config = dict(
    model='class-conditioned image flow-matching model',
    dataset='Sentinel-2 satellite tiles (TerraMesh)',
    train_examples=72500,
    image_size=32,
    horizontal_flip=True,
    conditioning='class',
    arch='dit',
    objective='flow_matching',
    cond_dim=256,
    targets=['main land cover'],
    num_classes=9,
    cond_dropout=0.1,
    logit_normal_time=False,
    norm='rmsnorm',
    activation='gelu',
    head_dim=64,
    fused_qkv=False,
    qk_norm=False,
    moe='expert_choice',
    num_experts=8,
    moe_every=1,
    expert_mlp_ratio=0.25,
    experts_per_token=1,
    shared_expert=False,
    patch_size=[4, 4],
    layers=6,
    width=256,
    positions='learned',
    optimizer='soap',
    beta2=0.95,
    lr=0.0016,
    beta1=0.95,
    shampoo_beta=0.95,
    eps=1e-08,
    precondition_frequency=16,
    max_precond_dim=1024,
    one_sided=True,
    adamw_lr_other_params=0.0013,
    steps=9300,
    batch_size=384,
    epochs=49.3,
    lr_schedule='linear',
    final_lr_fraction=0,
    warmup_steps=1860,
    weight_decay=0.2,
    adamw_weight_decay_other_params=0.05,
)
Rows from block 2 of a small class-conditioned image flow-matching model, named by matrix and row number. Rows with one number within an expert belong to one neuron, the router's apart. Each number is 128 + 24 x the weight over its row's rms, rounded and kept within 0 to 255. All counts start at 0. Numbers have three digits each. After the name is the row's rms in percent of the matrix's.
After each expert's rows are labels from the 100 images, of 14848 (inputs lightly noised), where the router gives the expert most weight on average: "patch colour" is the nearest of a few named colours to the mean colour under the peak. Only what is clearly more common there than usual is listed. The data: Sentinel-2 satellite tiles (TerraMesh).
# router: router (model.blocks.2.mlp.router.weight, 8x256, trained with AdamW), inputs 0-85
# up: expert up (model.blocks.2.mlp.up, 8x64x256), inputs 0-85
# down: expert down (model.blocks.2.mlp.down, 8x256x64, transposed), outputs 0-85

# expert 2
router.2 105:087151141139146111141152089139108130129117130122154144124148172158112096104093129058196121103171115099127142122132159154102149133128124140124186110097141139109143172128140127152128118142125147154155120112161125132133160166122112161150131100142118144141109141
up.0 120:151125139128141145143110089117121133120148120094083110177109150141117095123123091112117099126114171132125147132125094157074118153190075134124129136142148123158132110090186164142138127129171097084161166099107123111116133150121127086143081090107101105111136148
down.0 153:116124135143087105133127066098123142142107162110127123098127110152138144105079159156121132135149207121146146128119127089063126122092151125126109149119132122162121126147093142135118199145131163144163163112147117115119120139146126100128171063109171116079136098
up.1 119:115140122144145100136114079139128117123092159160157130112119141135109135159105174142110135139123120095140108083128114135110095129095152118103104152146113107122097116119143126134125135100142162124128147166158131091089090120146100143108117107115159126086078113
down.1 127:102102129160108098159149154154133122141119119146083092103132150173101144122111079127141121155133143103130144152121149101104167100149134121105144098098158141118155125118137136108156114106113124103117104141084109098138099070182135139139160082157143106099167122
up.2 087:120120141133102150105145150132138117099118114150160173118122084170133111163103142133170169118155120111111102107128121138136143143145138082129168111140131113093130115137134095178121150088115121145182114109121076084166156087115123101119129126118109113147134149
down.2 084:122152143120133117149146182126153096156134164096101149127122110179155145133163123146190095172141110120125100126150121096135112140119109098125099133103106148161144118149109102134137142092116101159127099141147190119172120143119077098138176142127117131126148127
up.3 119:121101160109147117103123093133117117104090130115107130091148153145159074128113117088108108124127095063091116115143110130073107147153091133111109120103136103151194140111156109145112135107147112104197110167089131135116154126146108161144121105152117120094148184
down.3 119:109132138118124109111159095136108100103089120108068130168119090141151151153129148146138094145129119092167120112142146104110120140134116096127147135143158163141204100121068117148089162151121112100134137136143127190113130133098070180134116123164142135119166121
patch colour: pink; white

# expert 0
router.0 130:207114107127087150114094127174129097144160129139122018117120115113145155139170105148085121130105120156115130133088131088151127107121113157070077162098106142113140084108136132098138142099168101167114183127120117115110086099151145112141112124159125153151119149
up.0 074:092117144130161119113097109133170123130138152159165170126112088116115119130131183110109172169106105173135135119115146125132116154127134136162119118176153128161146102088149146107133113161096139121122173124150113085096148144120140121129154139132125124091160106
down.0 091:110126096118132131122122146123155116138094106129127162122097119145107139112130074103178154077153156140087108127151164116164134126115128151153155102136118130151142115137124129130146121166133138098125099089118123084144151105164147117161114152176131140171084104
up.1 122:106093143144150114157181080151116154152153110093104165128122165137132111150097113104127137138162136142123140107151118122113122131116138085155138112166177120112176146108131101112103150160125114101126115151114141108149120148134151143110121128108077110117150148
down.1 132:135111136126127115118092137156114154145110127125147118095146134108177136110127112101149096094102105142147146142103181151107082150113117122112131151102121132133122115113108165135112115144172101145117135116168126125162097142208145142130191126158102155097142113
up.2 090:155126107137164103137092124113159125121105144139138165115101152175133095117120142168110096154172126109106090096130113128119102133119110107168091087125208111146143098145106089155102160118147128116135144145093181131152120142102129136109101101123116088152116102
down.2 106:145145145156163153143136148127115096142178128150165136096133126125178104123128130056120135117135111119091140099116103152090193088141133139147139129059115145146130104125151114157066143096109125118110135113093116131112124120116132136136121120121144139132111127
up.3 098:121150123102147134112134140106133079121107117136142190120132130142141105083079117113112152096143115138127104121161109115099088144116110072135123115141100123132099109104158129128161132144125139124167126145084116123100130166135145117102138140105109153138137148
down.3 073:166132175146128117118128121095116106145161124097154156121168103150162121156134141169060150127145141070096151107117137141078117134125123093118112097093101136123104114120140121094113155096121141115129093110131113130102134119167095146159117033116121100137136137
patch colour: black

# expert 3
router.3 088:144130118150115118166113157153143136134167158104116121113142156125131122135150146167106121129100139094127113104113163141179158121086134153133111193141096144105130127142120127139139147140171094144103097078124088100169103067123200099137113126107114129129101133
up.0 085:103137120142099137157126137156129135126128143125149123133063132128116128119132117109156117101116101108150149130086131137124141126131122110185172165093148119162140169149118156099111129164120111112130105130142189144114154122140119131162127126132122168121144107
down.0 088:122113156118146134170150100099135141107138103090148094138133061155132131139135110159139151135172122116137123127162135079090120143126140087172141128108145132100201139138100132132137155128136110106139119170133124120138067113161122132123088099122146100113140105
up.1 091:087091100134171095100147107113129144140141127127150101131138113140107159131085150136112125131123144126157108107126110141133109088108110147133128183158160122120137112065159135128135145119111120113123130131125154096100091119066183130124134154122133102068118146
down.1 090:169115129111133122141157164129191125112130125097135132096116095151094160115118142120133121105110119132150161159135094161117077117139142129116133138127141139164118152141144135106132087146111134174126185117102134137131104135141138149107157116171131116208074084
up.2 095:087116126149186135139180131123124123126115162137157115080134152115134104129068169132137162133164126109121113117114137122129138150132153139197142164120121125135116142144158155138140148109120131094157131120137140140144123142151092161169183139181100099189142139
down.2 094:162081134111107149094124131131147131143151146127083077080151143145123138131106138129092122137070125122136149159135151105145154156107121153108115097083147110099128153115149128131115131166126110103130108137086095105148122103127148070122114126120176133143159118
up.3 118:099149155130156139081136086139169147143104130154130136147140093120134127114130113107118168138128122137142132083113152118119178155163115106129125132127122100117132091078121119118101129121140112105140083141117164171089121121132125123099133085088169127111144087
down.3 107:066140153137116105146138124135130141120096172094151161123102150143141117106114134135121091153119116130103109159154114122161116129137131113131150149132142114113104144118124173170089160077134147165127060117149088115118104181125099117141139143091108115092148196
patch colour: black

# expert 1
router.1 090:132076153129139131131161107140166140102159123147087140131108150107135092138186149124128122131142158140140135126126090105110080114116125137116110130108119146137101160146120085109147134111141166130086116124153120150199162127136170100142084116129131116162089120
up.0 086:139133114145132171113102133157151184138139120113120122117151139115136123164109140123117147123121120160123122151109133063122150164147170111145122164149132114111135126115164118121151148124128108129122148123134154155124101126101109102137152129132044165099136143
down.0 083:172134151144144151093109143115129187131165127155163075137109162128127116135089175109128100106122132120129183161120129102159136131126103172111126104136155149145159096163145160067162135062143119190114108126103122125114091119127116152129148109143106120132098116
up.1 130:153129129160174111150104135107102100108102139149146139156097146133111158114081128133136143140121111118129093125117118132098122116095133141171108113148142145102142099093127122095113100178154111098146144158126138164109134136124157127161147096094089059140146136
down.1 132:124116153103115113144149058106170123120110134148130101170125163104128158143131133200172134145137103128137108100124114116118097100112153138118190142124187146108128134154123101143130102070121108101116154115095145138133134128136176117137105136123136150146134147
up.2 087:107146123114096141126132148128114132097093116130093115115122105129068088160085083070173164136149126112145096107127146128127130150113151107133110104172099121161117159190130095147120133162131115122146115144111135113144117135152157170122148148093126085140124075
down.2 099:074128153117131157134086101141100136133108129122096143140125119125149131109142147205181095123178130112153076122150093157133135140062115083159148103090140125140130098095148104199094130099143124141151123110151163107125126132126141130135159097101146131129134175
up.3 092:164146146115135148122115114092127093134097128130148133133126138143133106112131145099115154122123120122105164139114119127134117157133129171101170136076139131151115102132124119099144125159150131095148203120133121131103134127146101079146111097142122122127172132
down.3 079:145117135101125117125121147129138135123120124154109147127139134128067154123155118116090142137139124133112176120175138107130158143143141226127121092184161131114095149107138121088161138152149134106135148087139153130129075144168118162122134144150120131135145155
patch colour: brown

# expert 6
router.6 098:108166147119181093121130116090120131148123118112176196155097129103074100102051134107158169140141200109137128106121094158111142153128148120181166082127153153148150118111121124136082110127101147090170096122106144113126138138114112115098154099091117105124129090
up.0 091:119135140131143123149124162133119123133142126131150146134136130108099165108107131163165095128110187150160133149166107173115130137116119080143146121118146145133133174101061151150116123139125137152106112085119107153147123141061087130142130138135152121113121118
down.0 099:140147124104118148126167106095155124150123102073126143108141115162093126127102120099121111155128109100125091145130156127128115097137132089163166140123142118144129087137109139125101092114130162103122121154140148125084164122166120122098115121129080149101126114
up.1 100:106126141113167128111164139074111128115098094124166128099116138138119112094127128099144097140120147089157126148147105131135165129093132118150126099077113146123126161145089138171110113121064114121124099137101118135147144157100107155165129141123120143121105094
down.1 097:112104106088138144126136112192114179184151154133128130122136130143144118134128096179151116093094127193127137118095117131111094133126155159151161159124116078130135161112130138136102128077162136100132089152148152101102131163120147131121111108089099145104150128
up.2 095:089140159084116138123115149090141137132125152145146149124136095138104110158152155129174095154104139130143163105167095153128145105123156134136121086067103125147160152156109175140157082139114149089106112141155137133126142124161106115117123132136169162144122125
down.2 098:108130096162178137167129141166163088124158108123163112155145181107154097132149156176141180161138108135144173117164148157087140126141152149129137134177106135128103133088138132128120146097116151111085115141155121153090148125116094136115105130134132166141113157
up.3 095:128171143128148127133103145087090134166149139153123140122065126100111112136116093110137177093163152104149193157137129119103141128149144149119142099133143137129129173168122122156161122118120132130128152082117152134156101104105081153112166143122176119128113073
down.3 097:131111109126093118086125110139122112135142096127110126124091147093108126116149117175127111139129177121106116123146136084135093141128110145117137151114168088139143092098084163099111137130158139120130125160157121174143089096127103117115148116130162158112135085
patch colour: grey

# expert 4
router.4 083:120109105101137118091161145165165117089142129118155124096115076102136107141123131117116124133131141109111065123165141152110160150085138144120105133127119133171133091155137092119141139161114089118126165126114120128151159152135099122162132144128134144124130154
up.0 074:068091138113108101128122088142109108100135141134126119153134105079092128136099131108082142183184124098103119136105126126127105166128100121205128124125117123122159113105118140083102155130146149134124120152101132136103128122075174158106195128133125142087115122
down.0 077:061160131140153149138126124121141141090147158094147177115105154154122105119115129150127106135147111099129111086118111170128139126125109172139133147142075126127114167191113144159122145132101128139119157132120153133106128156100137130150095138110102148114158109
up.1 114:112139119138156150108105099117122141102127130142126130101115144108156088151139107131121140131105129128122129112095126100111120133129152121149104164131129136151132120104208114168153149088128096122157138104102112141124125101116137165133115146114073118165122139
down.1 104:139125127113113127132133183130166154141128135144122114089139108160118099120150136095119143105128104157133168121153131101135113120132108107101119126139141112103094166105108125095130121041163131148141112159132087123137111131123132086149189108125140135112118182
up.2 088:141147169130141162110171106119126101103163108128099121163126121188102086098117103115162121104139111125080141143148142132147145158142131143200196101097203124088089124112128117169135117157130169172158144118114143130133186137139131144122136134139116111127178130
down.2 084:093172135103175118142104118103105134149126115146147138121108120122149129101186140111189138164139135117133079131147117149109117100111108122167117150152100130144159075169135084174122141095117120142157129158124155137123174111110125148127134086138155134092138106
up.3 119:068116163136136142111145132120161150112137160154095181125128125142094089135127105103171127134079156157147123100109147138133142117117118082168126128123163112145144138094155138136127128147114112128150122153123107135128153109114167162113146129100136099150127100
down.3 117:118152159150095155118110117120143110157119146124091215150129103127103108115157152081133095135107115128117087140084121129097105142130126094139117103114089112167145178155137092179107127113154117145141156142134131116132181161081115088141152122125141125137157149
patch colour: pink; white