python train.py --model="class-conditioned image flow-matching model" --image_size=32 --num_classes=9 --expert_mlp_ratio=0.25 --shared_expert=false --patch_size=[4, 4] --positions="learned" --optimizer="soap"
Rows from block 3 of a small class-conditioned image flow-matching model, named by matrix and row number. Rows with one number within an expert belong to one neuron, the router's apart. Each number is 128 + 24 x the weight over its row's rms, rounded and kept within 0 to 255. All counts start at 0. Numbers have three digits each. After the name is the row's rms in percent of the matrix's.
Before each expert's rows are labels from the 100 images, of 14848 (inputs lightly noised), where the router gives the expert most weight on average: "lies over" is the class under the peak; "top examples" is what is common among them. Only what is clearly more common there than usual is listed. The data: Sentinel-2 satellite tiles (TerraMesh).
# router: router (model.blocks.3.mlp.router.weight, 8x256, trained with AdamW), inputs 0-255
# up: expert up (model.blocks.3.mlp.up, 8x64x256), inputs 0-255
# down: expert down (model.blocks.3.mlp.down, 8x256x64, transposed), outputs 0-255

# expert 5
lies over: crops
top examples: crops; built area; main land cover: crops
router.5 102:144165103146104127119130132113109136137106133125128167176112125107088129180111122097107112076173107131142103121131105087097132140108145135103162074131116144155136148117155099129177153154134137129140121117145129099174122123145120142123090140086138102086131103124167167096056119143121148139132128134145117122142134135122121137068143098144118154142141170059123147077114160136111146067140123087152083127150165129118129127163123134144166137093096085126158160135095123104111109081100137161132133175154108175105102126111147123138145129099135139149117079103071073160105163128145078094152141145130109130133119116107117109114168132101143127128113119127101126140139143149167145139155135122124111155134118125151117130089119143146148126104117078124137121126115131138156140103110128
up.6 096:131108140113122154145171172123124150120105127155152089106143122099138146169165154103164105157148133149152095149133131113143154155131159123095135127092160155098103136136139156155148084110130150165118118138143123141123088104171064113114113111173147145108135093092131172188134153116124149140127117111118120113126093124173095071123111156146066116134111128107112143091106152143091148109083098094160113146127099162142173155102114148088124161132116140105089115135082152149152144128104160082180125159105111131133136141148133119125124093135116115103129206144122127113098107112102113122106111130130106135125183146129111131098148126127159138116144157124109142123164164164143155156130166147143100117118155131119135155123122123129143106125119119144107099145113136144175103150127164
down.6 119:065152155154098095134085137089107107112100142115158086113152147113133127146130127101107130179121111119154115136154119158122090157101143181078127108103105155166119092100115138127069117103107128146153127091110174137119130109113133170121127112122077110092145135161119176152136129174173137117133127137159152119125117121111114127117127099123136133126116124170154086136075110158126129144112118165119119124155135108122173133082142104137107121110157168145120115136149169117123129140129117156109164104137103198126117122121111162135123137095140096139159124133093115171175153097112145168147136118135104206110119135133146162143176148128161106121117157162124108149133104089084152098124106165116122143134119116136134090082137153136118160112134119132114124114142126135118105137150141
up.7 090:120109121140077169104166099173158128137136142147161120155126129129103107162123149096167153128149126139138109175153122115130134155182167111135106115100119151163125121155120107123128077126135118123093079110096110113138146161154087143154123147119164177080137099091148139153154167152138136125130116108102173117124157120133162129114164136143135115152123138061137178150136125165142168118125134120117092129129159144083139123136143155153137157160149127114098181129129082133127118088125128150152123098102119138088108130121174109143124097104155112117133169105087109159130116111135142109103155125125105118148158107139096128098126119113158129116106155166166140124154148072132187145140143164093092121111145138157124117168142139140112158091106174116126125110125098110111156119144152
down.7 098:126116095134085142108082166113148083113090138167161108183086090108156156168132125098101137153119086138120113115151139119149150117120149113114176139141144151116105128133144123140157165104097118135132164141115121136122124135107160127113146114144155100114134107179173120144108136104111145102129141166154131143134174137141128147122128136149066071149136116133120107125185120137144132132133095117141141151117111135134110162110165101089112101072117121127139129098118123134116158122127159113162181190136145117132127155132143135104152108136153128165138143153135115144106119149094180119146151133124134145147122126110118123090138125114133178149084135116188097131125164176111155146153138113111094136119181106150111155076110121083151107128132192112125132119133090134090147140119149
up.8 091:130097119132123153117145104146126140157123109121184143149154073140143134131146137121137101136114156134146152168115100082106152144165140101099153125065137135125077157120127138134146107142154163115110102069140093142100096132104126159136078137083131126134120105090155143149111108112124113129111094094116113135140113081118167111152142137127160127153131134083088121119156133158151119137149116129163114133091167155135157159093115072144129154126129121130115174123098130134164116153110152156180149144091107125098109150154148116164106129105145112123086183107116115159113124087134105129097157104168140152090164151122135149110119124084153104120120134126129122150148141114158116106165139128130094171128138081115097147138126058125143110111172128132103145160117156106154139110150106
down.8 092:141159159127134123141188176120173129117122142135129113146134147104124144118105120114155117119172138153118153110121144123111110111154132161109130139105140115129146124118149128125123105122105121124057131076107126162154137140155123140118137121191118164174150118185116117129129092159131120134130095206159124124112157133094071169102140116103081111079088146128134140102145113151089102079083111163114134133089156149131159116113111165073141147128131154144128133098145119094149134170130086138124161177136102103167116138129126134141132133124128127106138121136137110101132115149117115146169145145118110133120104153136162142132159132125150091159122156098095117112109133162128096140129112094146086165170103123133129095107124118155154129134120115183098096120157087108178138106125121

# expert 2
lies over: rangeland
top examples: main land cover: rangeland
router.2 088:115133140132076174108140165114121144108120118124149098176151106152121153151140106093127139102146110138148112151146093106140120134089152151081087143109133109157106100187122126136154109141148115119138146112131144136142143130109081104119135125092097088092125108113162130128108088106123128131080097178117113100116121125090119141115126150132122117132143131092116102132099129172117157093087114138149099119111160106123166118123188147139133108150132115168119168078148167133084069139130129118142143168128120151087155120151135130121114137087126154091144164114097138178181158129161116101146131088102149142110144160146100160112134121145131107103105085130093131118132111142131116122149133133104081165146169126104122066110122130121117151163112084123125097179138118127123149149116151
up.6 099:120099111136158068165128176106130173131153106134130143124099116148100133133098151148138139111154099138135133129139151117124094097116154140136149122162130113100148105100144098097159180152115116175120161152140156102145117098154111068122145137127092172146125138121151129115157162156123128135150133142090176170167125103136115183125174111123144148114115133119136136100089135148079122088119150188102109118139150157134119111153156127106151126118124126107127128141118148105111144065201104142110144109140139122144140125090128157145167110121131114097150097140108155109162111124097160073108139150122112159121123076138091149147110127122127109143122105091162100123139133150152168153144140124120125157139105116119126122114148137106087141118120163088160116135150079095108177114126162
down.6 076:148080164108165093159153108149135094132190156078119143112146144101107111108165153118123113159134137137117167151088171114142118135155184092164119104148134129099128120095125127164131093119117140124122090151130144099117134133118149166138170082109143134097127075081126142138163195088150124145125169130099188165109129148120110063136119138122134099104147139138152142094099143114128134135134130089115143132109119183144123167111121098125122117083122135081092162119154131128159138139096143132130117114131125140093130117120149124127116157132137137165110095132108110141114148132131140184122101145163155122116122077085146107107163135146100138119098117145146147107104113153119163131121133118150135109098118138125126113116107129125153083109107184100162142148133098144152145166123121
up.7 087:144130124136123120117139175156131128116141112117114170134140110156123152157097138138124122128163143119112101137122120162131158090157063099137168122123194110127119106118085122148100100114086104094119154107131141116124152150112142124119110143153141161105126144190122115130144149138110149148140137123135134093118122125119126092144087125129153065130158140107135130087059165130140117089104122062149121143142151129130132144139175127137109145186145169114079178157141144110108167131118093138124120132161159157141136173118144115118147164100137177107108115103095154095181133144136135133117102149152142200121140116105169128100114090143141137113185126129139140123128119157110095122139127121107123150107140105116151109085181132082113125143121148106113141112133118140099153146114150
down.7 073:147113129126143075129108104139114166141138119157128132156129094115142080146108144105121072108125112123107117127089108152120098115124119116148107062105086111150149114128100123178123152156082084107123120104093099119123163118116136173128117102109118129148143106104151182110129119168150134151160142138116138090121118152071129148140083147157112128138158137148149145100083125138141100155126135165156131128180124138107143158077122158133167090116121124114104087097175094124129102116135117122096109181108139165093143141123130112148128150138107094138129139161102098152162151129152154142131146106120148132112131096090124140145114113134121105149137087111146084157081146099098107131128119115139152092166128115109161101100086113083128118096114111074145121142132130116077144146110127
up.8 088:116105196165107142123111141169103128165157149117101151129133133146105097121097127157148154137127136119112124081149105195119108104063085160153158119165097120099180136145078139111142141139119134129141130170130129110157149141080164108116126139155144109144139148150163090118109145102180141147136117133120117133109080144137126128143143108104117137107126151098159143102122102133177121096118155161120114149185133134150156109128093131101113082123181104119101130127118189112093144085141107115133122153126152128134153126133113137107123125124162110094135141123097124105141139153196137122121105158095123142111112129129124113133126139178159118158128134151130150147083144148127121122141147112117116131157143120107137124111145157129172172140140137164119163100143166106068175125121113
down.8 068:148110110119113128146085124124133180094107092110119116100128114086133121142120132105125133167166102124125148124129133184129131136146100082134110159122170129097142090134057092121107128117145132105118108178147157079118144109141144123139096086099133146102070111099120152138110146169097120154137152145111164136123092111131130117143149152123150142151140154144071138127096140123141110119140145121098113120165131118119072112089146133118116145127087149153139125142126089163110166075093120120136138167150164150122133142114111134160146124111122071164134086096127129141134073131128142135133110142145113120136121152091127127140124133177102131162120134135076091133100130104087077137092126134088163123142114114094128139106136134105126149140099128167138178127138157136073161166136122

# expert 4
lies over: water
top examples: clouds; main land cover: clouds; main land cover: water
router.4 095:151152182146128079149123122139125092092124118094079115113146128121146083112114135168095137159102122118112118111112144128101132129123111153146110114131133167110156099097130129083109125139118110133134161127136131088143122082135144100137135137132117081127120125146128062153067124175161111125113129106134104133128137149107151094118158115087095154121095128188123126097145094149128139146140147117101161193156117124139112131134118108098087133152140101116146131134185119126167079144119164060106073120131138106131133133146094125098109149135113152122160131127165138108112106144114097146145112120135080130116165143114116144147163194143133111170129129111165139100111133097105112119072137082142167104127138130147109095152115155117110176144108138115133144087129137094115141119132131
up.6 108:087105170110139110125114137164121107138151153119152115115128144136157086119105132122103121107135103104117160133133152150095122065191124162121142106095155135163170152075110164142147124114142161144133115137166140118096180145130127138127168133161117096105148130079133124111118152173123184128061128146127117155161137110118134149101113097124135116132072116113146109124162070126078111135148161142132143171102087127112119128073086118140133126123143116131132134141084132096121185147088129123143107139128135123173162074121120161146155111114135113153166113135135131124104120129152158125135141130110096154103133105114066137117163140171117115139150140145096092124101139116127122177119128118140159147084144140146111115110109139136125113127129136109116142099165162101105090116109146
down.6 110:168143139118129134127135147137143151174140116144121128133155135120107147119174136157131124101099165109116153171129159094088137116123123107145138084123057096135141105159187128189088101115154089153124130125179109094140111141098115166139121148155087131098104147078140183121127122172149111123123159154147101136124122136131126142147157152121158086128160135165131118162116121100057125082160138144110154120139163126121142143099164153108137119110127076141103141133169099126156136167137122139109102110122140108168138140119139124119148141124147134172170146178154113112148132119108092121092123100112140164117112117109147142096064130138105120101103090140133125151131131131123138108101100140081125142070092107166146130109126124115116129125151132115105143162123121126121136162146160
up.7 110:030137128123127132134133096127114172136090110128148154128120152147107132117089131166085168094144167126162123134129114146153148118109120126207112100131115131154113125140107143126081105127125167086151089120143127121125162151154152151140124126115117164127089096136119120090160165150131135120134117132152121142116123130153131133128124108154133121103149137115141105144123112128142126099141108144126178105127113116140122091136119130135194137133093125097150103137099148130136166071108066163107136096132118098156148114124164129123134108179203088114151148135124134127143143123156157131133143102123144114141123174153144098123134114123096135085145122127116103110127093142144103123160111095135230116137107068119133117138134131170142096119145121140092129097134114134144124126113131
down.7 100:030140110128138128126154144107095118125119130163160091131106135122128130177100153096154140145132120108131134151153134138160138146107144127035155150139133133132081155096126096102134138129089163138126106088113128136138106111144096137119119121127147156140134150132096103157134150122121188157102113109162117106098129124136140123141152125094125160126135119122114091137115118155130135127065124140116098147111107134129166137132127101140150123168110155126099158162144152116115131096144145165118124167132129195115108122149112154124098150084092122146100143104118124116161127118142125089159123174158127140156147158158131104120179120160130142100140177111163105123122122130119127131103170138159100053105102166132096136127117109160121149093164141120090124128139103110123152157153159
up.8 115:109168151152116115077098124149110061114171099092108159130149082179115111154093108150112146129170140132134095111152121114125145137121108128155094096159175144108146142105138123137122099132069109114139176092156135083081145148128136160161135103129089104148155113152074133111123125115129138158124137116082153121160124116105148127121123101116130105131099118134161103100132136103135093134153131088125180176134129086168107143122090102122121136106141125131160123142128144105126106129128076097119107125158128131154145125112059139133161127105160123090146120134144089092128100170123127125123109111156122094091124125108132148128098133191118136132141177107127102151113143105131138125136142123124108152173127111136152147124167160114147177125125177104130156127119143101135158128150110
down.8 099:173120104128124148128136065157134138137168124128105129127141112140137101087089099122104135110092135160129158114170142137155150141160135173143109101120111161092112161142137139126130128104147090142068122103138087152130151095136140184127167133111099170156121123140174136125132142148100150180123132153130164099141141135138131130144141127164111134141119111105118125152164115129136131164176118122161171168166129156161127138106149176113105092121090135132106127080152127152155110161118077153144109119135126130106140152129163147086134113170161122173117141132107125143097146152102092125184142081126151109164140124114122103130124159142100108123109120128131133114093160147120116135109115193128151175097123166137117156114085124128120111098115138139167102123133128060114133123139115